config.yaml
model: "multi-label audio tagger"
train_examples: 39062
spec_augment: true
activation: "gelu"
drop_path: 0.05
beta2: 0.999
precondition_frequency: 16
grad_clip: 1.0
epochs: 43.9
Rows from block 8, named by matrix and row number. Each number is 128 + 32 x the weight over its row's rms, rounded and kept within 0 to 255. All counts start at 0. Numbers have three digits each. After the name is the row's rms in percent of the matrix's.
# pw1: token mixer expand (model.blocks.8.mixer.pw1.weight, 192x96), inputs 0-31
pw1.0 100:086152171151131052074112142193131175130119167085139086112104096098115116131132150118119148146068
pw1.1 101:098150125148132111136099105150187120089147120142101154118182131207146144187156126089140132107118
pw1.2 090:119118138113152123139134152113133101163110124134053123136169099199129165125172144102109149112149
pw1.3 092:153120091094144101184164127160126165151132140072099113185153127168146146181079146122102069093099
pw1.4 092:141108099136123146148147159051126154108172087139107109128091100148122130147164132074139130101152
pw1.5 086:142114161109151071114165078147103124150131066115088179149147132080145098203126174110090094161082
pw1.6 086:126091112112151115082095177112166105145130130133116155117144148078147124132103000163116126156114
pw1.7 097:187144124144089116153114133124154107180140129099145088167096089120118105089158104182115141133142
pw1.8 094:102174079144145137144155177134127142116164166132136102139133140180067129138095103140121140138136
pw1.9 096:134184093119129137113130172155104151182169125153142107171158132095111179155130136178100110083103
pw1.10 105:156125116018133145155144100107119179136157084133125126150080112141160113178126106110104095145102
pw1.11 101:156126128068153112080094148124121135162162134080143120106094102194101086102087057128091149162067
pw1.12 094:091126122112138178088145154145160098144136152092119101103106137112093127092146160210091132148175
pw1.13 099:159119119129118106179098166085142168154117136114129171183101165125139094129184098117087157118203
pw1.14 110:152201163151151207161169123114132181146116085113113102092140140147146214132141184107085169116112
pw1.15 090:103135152119150138181090101099111144117109141090255144185107122088154133100123066086155100075113
pw1.16 096:186144103104097096108132187153147141129142186148099150183127103108118138145147118104140107197125
pw1.17 089:175096126139117103200131140097160119163112123103130094154066143084134081160164152190133133153150
pw1.18 109:122119112079101113078104153084126125138175132149136099089093132110105155137161116098176171105102
pw1.19 099:089120142201146165131143130155105162141127106101096165129170106086092143165130131085146094114139
pw1.20 112:161105127185146161067096100154143129120117113136142112176126072090136155121149071109173133110076
pw1.21 093:127140128153133178133184101157127149132084091155119106127148100169108154150107099085128090117080
pw1.22 107:087135156119190124105164137099103139124162112128164118136210109104136170191138085139145105128103
pw1.23 098:215078137100175153102145162140115198075154128114107103091102094108164146083132072120183148141115
pw1.24 108:121113132091054164097095110130168181191188122119080133174134025113095143175067137138109089120108
pw1.25 105:121147171137147129126101163096107146141144088118166126118106167110112163172096082152119127118097
pw1.26 088:131096107096095082206136078130127181161162114146074162218109099130092127137138130130135160148139
pw1.27 099:128141195102118165078108204146147178165095110152144088132139113195113136131125109174102124107133
pw1.28 098:151081141080117181135099186138145135135084081131090161084144073154167182108195145092171105153164
pw1.29 112:120186160146180108116147155164116169165124131131144103175146127173123167136164178097139116096185
pw1.30 115:147114178147104153137147172125172127113155134121160132183138102115109182112085092171172170130095
pw1.31 103:078111148151110074110150161139075150108099114131218152163159118074123183158114105123196090157111
pw1.32 109:094114180096092152100178110122059124146057091101104099141111165125117159098157158163158140162089
pw1.33 096:150144143115149129103068112144104111135138134132105114125118132100191164125090124124098100177190
pw1.34 108:211104129177128144131077125075173156143130101136073100126200066127108184070117069143165144151134
pw1.35 086:146098160173106119076089108157094176096140122117127153153128164166081153118136110145083143138138
pw1.36 094:103117120154144118148082099145178120067149142127069117057184158160084155090141139115101128125099
pw1.37 093:089104140105167136122198138139168157163119159161071066056126132112080146134130139094130097139137
pw1.38 104:163065120094154123051121167139141095154140165162097090180129119137137139192114092097135093120083
pw1.39 101:123053153129114149072105127155098177189115042154099104159105133123133128092088120078138140175103
pw1.40 104:168072165135170148108116213149147144147137090114099158155137108188138094145171144173111067164162
pw1.41 105:121052107118157168133133208156151130126152058130093124149119149124058126110123149133111113119150
pw1.42 103:183083171094142111133140149154178124180117130151107116126190086084144109131118133164095051087136
pw1.43 131:160083139125141126122121158186184161098189149139057131107138176170162144137147124148116112138123
pw1.44 094:104084093142229157127131096129144137124168095134075129065113124200125113100157062161140103153127
pw1.45 112:132081158173146134171153113114128151122121149109151125082119113140143120133108113067087100084127
pw1.46 091:111065127160152100134146106126140090160165117098096175134059113175054134090159096070107102182071
pw1.47 103:115132100174169188114097103144115189111152134117107041151123163122169145081189125153068085144112
pw1.48 090:125149126167161128125156162110184074090095145110153099116137105107152110122143104131073143094117
pw1.49 125:095161118170095130121160117086135137103167107115139172136091152049064178166090070158091145107067
pw1.50 092:133121146085173135137126087126138136166165160168101140105157164191158121132136138117114127131113
pw1.51 096:161144155162149104150170148138109108178140103085146116151112137162087060110146131074134182164135
pw1.52 082:105077134141137094079089160103152136171122158080119120206062069125170108129128126113170109113129
pw1.53 084:081168055170188176144179199191112120112141080185151070132134159125124186136151150116124114139105
pw1.54 100:192095135176130103112082159144151127115147163132116179108081104140119130157086110139066122111163
pw1.55 105:115102134064147080122070169164115130170134148069151084110066119164104147062114101112104134123134
pw1.56 094:173021135123106154164113091173141115144176145130122110116146128064076086087086157119132104087136
pw1.57 097:169107105125175076097043125089120100197103064067099085164157138135140111093121120074100124135120
pw1.58 096:117107101156142104177138173085133095122157084170146146152134120130101149125136113083150170110103
pw1.59 089:143108097142152141112171154144125160112106145165084144093074052154164144122151114095059110125115
pw1.60 120:152119110157119095107148184154152128129124151160083062148158164126124174082084124161194093084115
pw1.61 098:125125120099171122092138099115074124165106090183121195156143113185147142114082135144125174189155
pw1.62 095:122106152136139165103152119125125126100127108131102019105149098115078132092144077114068142147140
pw1.63 110:118096149097129102069107136087051166137133121106132088142093158158144125109162122111080124115096
pw1.64 096:145204119146138127118094142106116135137144105151168120078166100102166148097151136148105111107128
pw1.65 087:202163105184075132117129129108133165140061162112077123125068139053139127078086096098170092100125
pw1.66 103:140112134100174141147146174169063173152157186145162133127170055140135137133090171130130104147110
pw1.67 097:122104033105147141085102180110152128077183156105123120114158061148153092084126121151199135135126
pw1.68 099:121061176121141135140131136182130198154162162124141141092168125139110186114114094140109080150105
pw1.69 096:121075123151130172080078116127084124086115132133140125142182135172159130032111115069141123131134
pw1.70 117:136091113161099111101161071130120165116166104134136134068106160112062099142114072099078089116074
pw1.71 091:118167149161165123096075112096174178180140142140128107128094148148131096092160207099030103135107
pw1.72 104:105229145126148174150136101109126130099075151145109079160091172138094143130101147111076154140137
pw1.73 097:158101111196091170147078226145200137151088161095077088122064126167150164135136125135103126188110
pw1.74 096:213133107146108062121120160077159144041137146121077206137110131118146166151114168116138103113162
pw1.75 104:168090185129147119172104123100120160149080167078114124075166086141099140169112085089127134130153
pw1.76 103:152135065135122082116107132111129122105138111085140119107120120109101161061109133077122099097144
pw1.77 089:143147121110118087124101134140126135107118123134155147111120106101085174071109164171052141150152
pw1.78 100:097117126140099165117096114054119143106123116124074118129167110116170153187151110138122184115127
pw1.79 094:114151113138165111084183136065204153159082098104108068162170129166078065137125128181126152082098
pw1.80 104:181079140064107135155152072121095134091117104120080095117112060116194061093162145129147112092160
pw1.81 110:141105153075093104059107087131100149132156107114167146069107129158114121104135112146122088112145
pw1.82 097:171100100154162137094083141169125213130069139114094150138069137115104236105133119096108147132142
pw1.83 100:119125157109150111127077148127120078195073131145058109133155088179180129143098110116167128115124
pw1.84 088:178145129094123096126151122080143172118156142120174147135110067110140139072087134124168080097129
pw1.85 086:081141109120121178128126160076203111154137108179165165158145138153161148149169124124184111128213
pw1.86 124:145057176114153104058078116125142114118131059100121156088139111151152196107141147167162086146111
pw1.87 108:157116154145152096156129153166180115127156153132082111126187171130158144154149122102109124156098
pw1.88 109:116142161117134132103149137092165116106100131172109135197179107091168133071185072171147165084090
pw1.89 088:099065200134138088166134156127193135154136119145140178142139112147098152100185080110140074114107
pw1.90 098:114098124145163113143125171123101115113125077108136109086099136152087225137129101125058118190141
pw1.91 097:117075147019197069154114172088225118124130115123058156100098161110133149108131128107101170129193
pw1.92 098:122168174149130114111194168154115136082131144109159125154120082104174156144143172116123072155152
pw1.93 133:186120138199127153134112144095177150061142170189094176116110110188133166125146132097157112118101
pw1.94 113:129113130118145149095102113112154093138098141114103117139102091069093202109113019131152094126116
pw1.95 123:125116158108142101176100103114162112143112091087099092096192087129164162108090117103102110154112
pw1.96 091:063093068110083125074155184129109154128087072118166175096097156157092090049181129127163114119142
pw1.97 104:098123225151141153134099119159169160153169101115146092147137100145108107129178125133055146164073
pw1.98 103:152129156167086087159157139119156123142126154075172096101153117159125144129120142109140059123134
pw1.99 098:151109094141144133106075148178124167126146169217132142125178126140141120122106156022182156113163
pw1.100 101:073134168114093128132106161130130131139127135127163123143148098105132153132104165096036107147127
pw1.101 111:141072128167150099100107141149105108127118092185126105109116154143068149191147113153086105141125
pw1.102 110:128099167110160100128092109139158117127099147107120093121127140124132093182138137099150120125107
pw1.103 113:134092146163144101067081168105102083118204213153177164152093066121132163157153068102165090118141
pw1.104 105:167155139131127084167129174125130120106133169178073157189124180121168161092163119054140071177106
pw1.105 095:117142104088050141172150121106153133097069151160080067141135161152136118141164099146132155097138
pw1.106 101:143096122178098114111174097126109088114116102152095070117191158093122145094100169143149119088147
pw1.107 081:094134129189074120107143065128161097077109152127086151078137150108118156131128090074142088174118
pw1.108 099:175106132140156124171133170111126116159133112138102129204142084105081161134148044096124145089171
pw1.109 106:195140129166200176124127133152143100124119100160092168129167132107152171085109133109078174183124
pw1.110 108:107133134141122176182112152091109172137160109195115159133140176105140097123098111089131146083203
pw1.111 085:144180116185173129109104131062110120159097103164159153086136141164127197082139115111141108139204
pw1.112 105:118091119045142063121106116155080126126126125144083167145178063129144149111087096146104124068143
pw1.113 093:112138106124198156109075122116155107118146164143117134077154123123105169218127099143051085120144
pw1.114 087:128137161081121113147048119191132158170119126197108131093132120127167144112166088098095165151108
pw1.115 106:160142119125113025113113142128172119122173111100140080136141153156126139120160152124105098122150
pw1.116 107:112128160100130103110140083108092142135100130135110154093153089143110150145161085190087120159127
pw1.117 090:185142138100144088042079136129107116139107115137152058130139101181150121131135128225107127163102
pw1.118 099:121154088126085149156061142102142127132139192119122127138116151253148149090095059109125109114104
pw1.119 097:116124093157103116172184155164084215179124105092096104122106113154150128098123122108121136096063
pw1.120 090:144153133143147077105129156108141112130130066161169088119113047160132156134176160090124109120144
pw1.121 104:138113140236152157104085109142110131124150086130100126111117119154141135204200111100101121118165
pw1.122 086:216099147144174159142103154124126171118055168139093096085171105102127116101090097144083073104154
pw1.123 089:110149168129155159107215122119160122142140125093154105135134100125107149110202116128187093148143
pw1.124 092:127139171100098112095137188058159111127169113108193116071153081120147131120173123201163122089124
pw1.125 088:177111117088179106103121187160188099066164098101096153171164134143146136081061143122149083135128
pw1.126 112:150084136101187082099099135126142121140184157198062154164127112098120140155092133088129085129159
pw1.127 097:141136135192179163133064120130139135155148093051144132131142130100151101158123139122121130157071
pw1.128 093:093137152106102119116074095092138182113075143212092109122166083167158114135091092101167062112187
pw1.129 082:175154141185140186128082164132127183182135104149140154089121104128112144140129150091101154168142
pw1.130 089:138076132137121122107106082184150133133112128131112045122124064215096122176161166194112107111185
pw1.131 111:124128114099179123147124111154125170132088161073132093159106171195118155124098112110119118191119
pw1.132 097:108088147122135097118101139060169089111141102037130109085070140132094145205129204152073112113101
pw1.133 095:149141085088138098143103068107148130132121170100111176123069095064109153096128148084132185113042
pw1.134 101:069084145091085131144086085104085113130129090175127109144166171121143171146136088167206127086141
pw1.135 100:112122158157099126176099109133112151192207109107158074159116111166183161085109120142165189177161
pw1.136 109:198139134122097103094149147148126109142129159181060086156180176077128150143117073127176085121159
pw1.137 097:153174166110118118182139098142164141082153154113175149134147123165135122173116106116130117140101
pw1.138 085:143142177177108142107083167114117146111122166158128091180103078116124209173167124158147136149077
pw1.139 093:124093151149107124153123157117125090135154146165098122196136130177152155126156139092143093102112
pw1.140 099:123107139119128132090124134100129162131148060127139120177218183152094171116136129149112109108157
pw1.141 094:099149124095143079160121158069108123117174121110181115157159114160165107160183104100093109100124
pw1.142 102:147123123140106127091129094122172198138187109108088156115115094145161137176145157105135087155099
pw1.143 105:137073150163075137092046096082144124168135113066135114077117085109072126088126157140162139096131
pw1.144 092:105079129165149211091137151071153102175115157080117108070100153058125066114104084149099152126108
pw1.145 117:127130190101132083118155104142148127165121133111119069160088131090131150106067158152099115103073
pw1.146 095:101125180120119109136136183107134127137158070169136153147190108162138105095101126045164090108136
pw1.147 098:108156151167108164144135134157118167208174164102115120051153112092164168103122170121155111151130
pw1.148 115:131099161131076109115108150069145050150132099136149144156164052123164175124093169146156161114101
pw1.149 085:112153208109132114117149161117113101119146120086160151123168060176086119187112101134043088105100
pw1.150 116:138146129176101089157122130123092183166109137129067131159077116086229149159101168134139110127086
pw1.151 086:142068140149128054175136119135142139156091147156118193157136144084136152135124105121148136132112
pw1.152 107:175161126185128113089124154180118108159151156175088093114123106129143141098121143114219123171150
pw1.153 097:162120115142164108182122217096169171131098159119089113090121142131141116142181114143174116116135
pw1.154 082:165129110166146150136148093147174122198146144124088121171111113052071181142154111144141101115166
pw1.155 098:132121097205050134130185152119171128098125151131127096120145078117106118099083155107201130122207
pw1.156 108:128136144063140066097129177141129135098139127151167150121164115124191180172145185082143121146164
pw1.157 097:107173133144115180107100040121088091124138127117105087105163160136120182153122117107093106120036
pw1.158 127:133115146118185165122119121117152160143104107123090185126207126148175196167163120126114114143086
pw1.159 085:202101098052120078122050103128103122152136146137078160183155125143153138092119092087158103049084
pw1.160 109:125082139154120134110148123107069157088150109049121087098150113093101146106149135102134152117123
pw1.161 090:173121116154080135126115183129134124096175089096162137153068092142116177189084174157102104086100
pw1.162 096:105103127138143161146098130151151109108103157123115133143174121128075142175131119167099102124115
pw1.163 097:124157129126060168159177144058094082135135111105155164122099155121126092143155100135143109101154
pw1.164 108:090144097080097125110055133148137151141141132138147152115135076161126131104172164113125156091152
pw1.165 090:116100142102133135199085141146123148178090100109120104131109187107216178039122178105096167139178
pw1.166 095:179098139149143125108133180176128167131142141123106179111086117118193146093180135120102137158152
pw1.167 110:111076114163102033124055085052087117106106131130161126151147127119115124145142099072115076081065
pw1.168 098:121127158066165146159133153189037161167086170132080105171147134115115153190150065080095127154149
pw1.169 101:093129112155143154118143108126101094154141139140180164113085134089148106091101160122076169118095
pw1.170 093:176098127172145078102116146118103141140160156152120099152119074091140123130193114113061110177102
pw1.171 106:142170147161161185053113091110169139112099137126060136123110142172152151135136125137142150129168
pw1.172 111:126094185104160148086155154158142121141128114128103119212135112132108214171108175169116110156164
pw1.173 088:145139117126110089114112149091133122169171099092109178091109133100057091106087090174135181128113
pw1.174 097:142130147171114195140174120111118161142132070129103083199098123108109113132127162085089141105125
pw1.175 077:143080173157132087188065116137071124154162099170125127192127094102169125100157095180102103178142
pw1.176 127:111100130121138117145066110124186162121103116168124067184085122107164110076084090114080126120139
pw1.177 096:092064142194113097096086151151097170134084139144106108175078106072091100118151126123053134122109
pw1.178 093:127138135087115103108116137133089156124171068153137147099156091122170129094108130158120115176132
pw1.179 104:093135152159148183083129119138134163148147104080108112152130115144045109186109123154136120100132
pw1.180 110:146160054159134113106141083162101120123123131110118069115148135068109127119141122134128162177077
pw1.181 087:115153095154085130109146155111106222152132127135133158126161172150155132085180175120100107122166
pw1.182 094:113087155185129186142166115102186122101130126120169129152129148105190152138072149162111115104165
pw1.183 102:157145162180134095135106118158156146112115126142131038145127108133116046141113118115125113087085
pw1.184 085:152123106086126126175184170170155156128142133165085113070154125088128149185093170148145124143123
pw1.185 098:201185130174114121112109163129129142170136139143133126100131192093145200114147156119103150143120
pw1.186 087:118115185189119083117108150147131163083205112104118173082080156109099103108115146107094185081125
pw1.187 105:172179138167126060142100149163118148098136142134169095071125133126135146089156137082138110125150
pw1.188 092:130110150114046185094122128190123107165142093154107126124114172186066180151155123111089165097180
pw1.189 113:149186155197146153136076138092147118133093125174116136102144154154160147080132159088122153174149
pw1.190 110:176129169125163067116158127104141135127173197115119148139131168110081174124135127110066165135116
pw1.191 097:163181130111099135117132182080072148096117118157075109094114153133136160123110083116123125162073