config.toml
model = "multi-label audio tagger"
arch = "convformer"
layer_scale_init = 1.0
parallel_block = false
num_experts = 32
experts_per_token = 2
patch_size = [4, 4]
widths = [48, 96, 192]
beta2 = 0.999
precondition_frequency = 16
max_precond_dim = 1024
one_sided = false
max_grad_norm = 1.0
max_steps = 6700
lr_schedule = "cosine"
Rows from block 12, named by matrix and row number. Each number is 128 + 32 x the weight over its row's rms, rounded and kept within 0 to 255. All counts start at 0. Numbers have three digits each. After the name is the row's rms in percent of the matrix's.
# pw2: token mixer project (model.blocks.12.mixer.pw2.weight, 192x384), inputs 0-127
pw2.79 104:143108131113138113069120092113114132171173172119136073176170122114101131097147167112090123127156159142163162111153133111053108107153141116147136099191125115133156116125150156142156147170083125203107116150161063167186093136166133097118159164082144121106131138133149164124118178106129116140159075101124105175113125159135178083167129065129200170093118161121151141173144084113101189130128
pw2.80 096:122146144123109132171118111109090195161146163108205096144157121100130158139081128140130118129161172135197121124170119107103153109116108156118134153064110154122141094130152152176118134168128167130120110145122066127125190106112113165172073153114141079146143108118157143141111133079091106121121125148113153198156135076111148173157105121104130167134076130165122191107086119167120149148139
pw2.81 095:106132097086145113121140036162158119109137189057078135118142174098152081119148112156117175118074140115111081131175111157098093091132111142150134113105124095139148133132153101113184118103087142084093083180103162115136105148081142141130101090103102120120114126107161156103122136132144138082130082106121103133156153147083142111149133163160116128142130155106118162123194126146100129082135
pw2.82 101:143185166164154160190118106134106082083134036148120114139093163216151192149073104148124137129166105144094097180123136088077151138102102138107088189114161123114161142182148112108134103146169099152118131110122178087154204205140141123111056141115144062090100116102088123134149132122123113136081153074117117166133096186126143117128158058060119130129160113131132168137078125091128098180209
pw2.83 091:136063104113125132175156086182080131122099160191090126118187073146147148178094103141082140102081161170222106096123144160124115123131143175169123110108160153128124111136100141147120139078121183187128101138067157116146158156109096119096168105056113163123152123095124105081097128176105154084110110162100121106091118129084135171062138170107181083152097159079078141107128152118145131149160
pw2.84 096:164078087146131129100124146145115158106058185108139137118152136055151128084163134117144129124097133174055116160110121159127151132130117155078130101126099098054127164103100122141106085141070046114071123115106112111083143105153095127099127152185129098113164101125154071145119130115132127176140142145094160092198103114068147143106148139135164196112098142140063090200109067138216105145158
pw2.85 105:207123096121072135161121170113146137172118110138197111157153117180160088133162071087092146114201111105029085144095128093134123134166119148176105134147088104090234174080175154107162141071160100136125084094135143148160118133134081150119104068092127154120159155192126091151140196056119117107179112145157167136073118131106104092143147146137162104103161073150120155144114115143151059168157
pw2.86 094:109139170123113090163097162106138144158092013114106148108162129162129151104170108115126130118106147153161153121159123148114142080165151094133048126103175097159166074117106181115100150174197169095121066125127078135085194090136115134166120109048081086125189106173128132152155157108151140083089133104134090079155145124114130081100179165132110082157129090126106130204165052129201156114129
pw2.87 098:164119109171193122136084154069057082095083153129138087141135102127118162118147105095121104142167141140185130192148153133130148123154119126165143140121156079163123089090153115121108122150103084125111173155068125167150108118126131120096057106131099096100109101153070167186094092175131120138099158124180132136158171125089108114141100166191150145139140074153161102128137213126144121167145
pw2.88 102:081186117147138131141120145157100139165117086163166090167093172168153111135093092062179183103160080120183105104092147082146173130208134151117143129215123147118137095168119139150141095133098079142144132140097151192107049171117117120145148057101100124129145142097176133129091122137127100138138131116094141187092087141149088081165117157124171168102127068103176121120130102164173136041088
pw2.89 113:136205170140128172077141085133151143195112170194124131162144072146157152167109144134165190114152112151116082137085156116139150151138090140142126158141159119117190130131139178202174078125103099129143110139183102081151088154102029162120101128102129075164137071110105133152139089106146095143132147102089128098091149137120103132116108129159146129119126109109163139121162095097104166067133
pw2.90 095:071078124112182120160172093119168108106201092106101138140120118149123117172123105164120081131146152165155114160114190128132124139121168103094168166098099128091058238176147140111081104131150175134159073143127105148095188177098121083160066109146142152111173154106093087183107090141135114158148093083126144146105116172148079134104141191126188160132149100152125119163140094085095133140120
pw2.91 095:136166144121151132070115123114180111070120175140118155167116152134169106137120124116188172147122110135238145193141115120150123112113163066120141114105138141145128060073135097176121128142111159165098128137099090114147082182143110144110162114187152131136115079134145113109166099163135110096096160120158220131117136126157136111103111170155121074157086141089135114129102109122129117116145
pw2.92 096:172103178118102107120150098136153181084102120134092187133106143113142089151144132120130130145132142174197171060111160140152123083172210173153192088089108117121081136098148077116123109133197152143161120112146116133170124069134154109130127150137156149137168119105144111160116099102136094160036132167151176141099127163132126143141136145123062181126068115114117144120120084096128107132127
pw2.93 091:105195144174145118170145125070174069085136129063122142135161155087146150129130146109121143127112154090097159145104151160146127107013152142142183152114079089135078121132134066094108066076099133117057153097183137091052144121122139142155143151093157156149088150128167123116086118118112148077176117132143104143097176132107114162121181156159151139140106132118111095101172098155135170139142
pw2.94 102:162167096119165098104128147127086186122159145191142162101130085097126153119157075139142142186120109066133056041117154128078088139131102095149142097181176119199196092110132133151153180179076147110138136101099135116158140129148120122166133143127115129114090103089127100087145114185118090185152155171160102154143123091141070116119129156143186129125147128164079037083110127177145019140107
pw2.95 101:135110150158128136135144078116114126154158115151147122120070096123134098133202158169099101081079095139094177162124101041092150116168166156177100126106183154115111125136169177112165124181111116151147090096179094218127169188143155085103109121197129147125146147119179083161096125138102108107106126152149132128136150111149094162089126159146151121123121087168082089193083099127137138137154
pw2.96 094:173121119123146055170086127126137142105115055120160122125159126085136094148061093108115084106130088095112132086075179127130135136133136146136141140060201088152173159072139157154103137124175091140188139161094199128146202123214051166125115155125071144173132126209117138117141149120153158109141133176092128196161127125118127162157140089126136142113118141113087142129095112142091163115055
pw2.97 101:154152149111123088119101126100148071104185099089089092174136136125156117094153117132158107117125137140054114152088072128157154096069123127151119108148117124167080170099126063103183126185124069164091088092187105109158134155162152104157133123114112101073139193123090125138101110148064118079172124119144169165097085080132096211140115186064137159117137088198137123106142175112113160172105
pw2.98 103:146134123113084168142143110166116198075134087123121121174129149073104120122139082112177113141151168159164221191127102083155158102093126127137170122126108089139101132068149127117172119113149123052082152163087140124137129117101133110128100120160147144102134107122192103127101148174166157118142153115158154185127142078100137065171130168111151113139093129180113183137160157110126141138105
pw2.99 100:114172120132135129107080145140145138098180223159143129145118170139098072109072135107200183116100112126129110187167115146148188139172086175151123087106053121090101157153077131128143144163075117083123116109120149132141145129145106122140112128103171114114134150144087096132131160138137042146106144106155157104100136142104104096140104188064125084177131123141168168095142116103097156071119
pw2.100 102:107183084165091157084129146148150123178161103182182136135127131141118101133122123166121110097000100100128116135162145153101150114096050158123161125122118145158121136173139082146093113113137169091160194139109087172176183142127194105118092103056110111131120084130110175131149109107103148174141110147117204180195146130173128162177114155102135148108099188154104104060137106122140155163128
pw2.101 096:097070106099127144125115133158143199091135131126142118165168123183092168124106114153157149121095131116146151117078137150206136084112128140082094115139134153132180119105138153154096172166074122143146090120143116143120050104139074136130178153090127171146165110085117124106188182152080113139131119130134108115175098084144170121129102095110146150165097143167152095104102205109122173185095
pw2.102 096:143133137162194142104151113104155165091158161106179197061148141152136202100143130112095146107167163123098173158132108212171084127120124142117114143083105100102133101068207097138102141119070094176145107149133156122150125145142115097132129147137120094136097153118140114086103166129081121112135139185085142124100143111129151154158134158129194142165156173119134182140122148091100176165118
pw2.103 114:129134150150128146160145093172108156123140116148126093178115083125131130149129224137141083107234083121118130137165134116110108172135163169090115126145184118138248173140115146121089146143206169175092116125147130180160190175153029168130124129104098151126115158124149100162193135093154081043138143133138153052153133114115138110121161100137102078139117186103075111117140062114100057140104
pw2.104 102:130095149093138095139153162119096104130124150180128097116153125071180118096156116145126065171081132113078105111110160102107149135121152120166091119104166094119180113142171063109114083192108160110094166117103108118109187049139188126090118140151141122084153153110093086090141119202115137100120100109164172161117069139127142104139186063088084072086097138146183132132143181148132134167117
pw2.105 096:146135158160145130128136116085174147154106176146148139126175150123145124165133136131117121142150127103093210105159141174134109180079095112102155141124065094040076083105133196169193124054098127101102158136163073092133070154136136084060113138177129162083141122097113158146176140174115119114150130146116135143153152089145095134109179135150121161173165182149162111123128144106108094142103
pw2.106 099:170016119093118132132084141160122124152139182168162126122135134111136117188103086108092111142065108132104066096092172108137106135150132124155101110113089124141149129082097079143123160143099138087116182116125089125097104078082181071096137165134111141118114146144140163153119130158167190075165092160080136094109107241134143104106115149126060121098130108077117115150115133156089055079086
pw2.107 099:115127188109165128142171126142138084128133105118156158125111149104096124166217164151143101129126138098137224192115138156149186166061081157120113188090133126172137140095148106145171194098139150162136132125086186104147202133158129176101092138159140188174206066161095117103108105164109126133108125112056047158108155186168095151185167115119132105080115109104126082204151167119116120124111
pw2.108 096:181132115131130152070144115136146135160100106115158139145137178126110154133131169155194101135124121108147187127089112163138042124041131102143142190109191153173085176146102122131132101109151133134132122085130187167166208107084115113121128117173088139138126180165133104104188110141099114113125086141089110099177161153187182121120096080101153150159148135123128145120096118110163155113164
pw2.109 096:165120147132167101117158120061162132127118065116140083098147125142159134143166150162152130134101165134205096118099137167085120151152142124115081074156178145088171083131126147134081145163139169147088144171156114195128182171083186155153088158129113088111074118117107099129099121149086113097172174173065120105181137094117130173123151151157126122155107139132127204103110134136055141133122
pw2.110 104:147167140077159141149145126178129173106111154197156123136142150120110093123064162137156161116071143153093126122172083146084127129083181078142123129085097107093134091142162055115103176143122107137177137138105213092166247162157120130089143133139108121103129144088186122162125182104146191138063146141164141120154108099082161102099186129067104115152140182126118179140118121144087120129170
pw2.111 096:144131103099074135094139096169079151123182086100077132212124123117184127128101137160132110114152107119124079078121093102112083081168165159113147121097133112080157032175095146128136121146183120140147094103155113128071143160091074141133152154138108160090146122107101189115176113132080173136085088139149142079080155134182147157111118128162113137078102133116175136095111100116124201105128
pw2.112 103:070146120139161126140131130172163117205149197108079117117141140156138124115101137126058133106089144147116189099047121115121138155129120148106146105111151164138089074178133205108139106176100078128118122113115121099107110088113092155117133118149134091141129138154102109124099103167068160074161119179041067055160081150128144081153152106154089183087136151105038055139095095111091162095136
pw2.113 099:122058136093070141138108142084125118127189061123157148172111108132120104108128146096140086119160137110167116149094110154061107067145121104133144145112070119141255151101140136175151135163154180148141127152149113150065112084162161129131105116113089083112099134144127124151124148115121048170163111166119101152102175128108099157167134103123085075118114067118168092092143119105149155198121
pw2.114 093:170178151112117122123080134156104165147119152141117080164087107092122138137114114099151127179215152124135089056107169107152098070094155158172131207120174132160139113179122092136167132114125128160133160158072120140156153103130067097143109064172132097061131157111152110096197110161096203170109177120123155131188131142124149105148112129167075154164163161086171152103106105144191115112130
pw2.115 099:144106096137123121134153096081076126141112092137095135091133097124116145146168164160130156127147144122130128139124141119113171066125132135107124116150104158141118133125123165110171143078082121090086191129136170116158104150119155176109127189148135150141137166100139093125138078143127151134126120165198177167152112102097162140111138149108109132154105061124123118125124148162093133166126
pw2.116 097:170165085159124126112088136162119122112060214154136153154114143115131117128152152102163159152069193197125144140098144134126139142148157145098067094178098088135070176083104114108129125153135191104100116145161109070149203125142130127135102147144129129118136159153140127133111126081143108176179051175070165126094105098115066179175137132158224117124140143111130065157149041187153122130129
pw2.117 094:150209114183168083192136111125115098113072134198143115148131088135097097177053151127148164142139101119066149105158110145072144102167145071084145152145122085089123166150077163105148122068141110090171143115172149102174202156082154124148102120156168158185147129155130146181072197173107118129146175152180145137151143134145167073097126134061144134112128126135160151103105124146149063171088
pw2.118 098:085111133136155113095113142129218148134177099119136127139142192146119156101175149184093162106052113169185164112136122141136154113108158123064091176082174181149089113163165190111112138079151113118075111117091107144143093167066196121116099124123120145089086110085088140115086144179194146115143169130104069135177115154095137085115153057140099144116158228142156164121151129111114062149126
pw2.119 099:181188177088120154109139109139183128184182112114103182129121173155177159126140114117157174089122091116039114101121169111126127093123173086100125151146048149106095135114116098152128170117134114096181112154092163121128067187151224083156118115136170103133171072148180123190128115121103112138168123167131156174152119136144118106143180133110201119143103144129107154170107139093181119161112
pw2.120 098:123112185128155161123108113145102137188120140108114131155097111110143117129102135201153239110126126122141131141098117092108088146175087140078111132125067140136150171147128105138123153059128133146123077163146097142112116178169160124082106124067083175109135106138116164059190132150202109060129139119134119073101111146123133063152126077107079126084137139119131133171186130142106134105085
pw2.121 103:129110155195099132133170137067154117089127119166144114088123115150138160105090110152071131132132162117122158165124144105149109136092206170125109162150161157152115116111173085161109178110142164104128152156130092135119155069113155090126070082077158146123098144164124117099086114141123135145125130128148104129242162177108190185087109110093107106125138151150119154099143072146107122148095
pw2.122 096:132089149102148154163122153166154120138147191176138115168090158117091121189169179099127022108117065080176086077114188119119194174136109136125110149139197186100101137177144133121151116127122118158074130118038140140074125174114113145143134127140140126111140149103126099132140061083117135156121121078165099136102161147114159101128117121141111100112160124092150105115180074144126121101136
pw2.123 106:127112150104122141041103085129095135110177138113108124081136132123125127094176107197120158088077144126020138083124159126139173120091111109156120113182136109176104157099170111109110079190115107066143137117130106166117173093100083154076127134139125119098088145097099142126109192142116091063114135093194084184108085112126131135093121140160101198163167106170130176092133109099124098151081
pw2.124 098:128119108105129094145095165136103114186157186111189083144129168120186117202111039087152184171106133081129182122139090161101110154146164095091126122107096141209092100162150095136158183075103129113090129173131149176109139127163152105152100192149159139117110132123123117133116084154098107141115084140152056226132106127112094130145134124069125167144131127117076156158111177122058123067122
pw2.125 095:138189157178163113109148148135102124080180194110092107057126137168077140094123154161120132166067131153103138171118111123105136121120145100118097108127117149128070087179126123157100124083117156185123139118000126067216150137143085148141118121106129134154125068144123164103119139132127189086170128106181085111162110134122091111125164134100046116165114171137127143117148102167200161093118
pw2.126 094:105120099136129151132131097125092122153102167085147153139152131150164110149158079150163094159184179108089080130131117149163119134127176142149127135211095108159099198137165096123199103152123092081141110181118062147148066157121060136125123123102131137081117103119135116151173120160169120105054083114150143178161147120123125103117087086125126153071163095147126082155133130113118077087132
pw2.127 090:126122145146201091167167094167120075088142144066129110128139064088110150119162199171119097153097199105161150059111112153114147100093142157083159136094134182130088117105101114199116173130189205125106114113129120146068191084132135120144084108117157122138136110119119160073144078202137100180055121110153095102133142136055123144149139180103155130119118128133117109073106168117132194163139
pw2.128 101:107136146153093126120136137134134160207083205132184179136152074130133118113137123126132175137096104139166122126142101141067182163083133126108120117136123103105075120171154142121095148161135136081128118128131127144070144153144177066124125136110122158118195173131161119119115121139100107094147162147098175163078154100155125190153126159121177126134131090132164096138150102198121120104122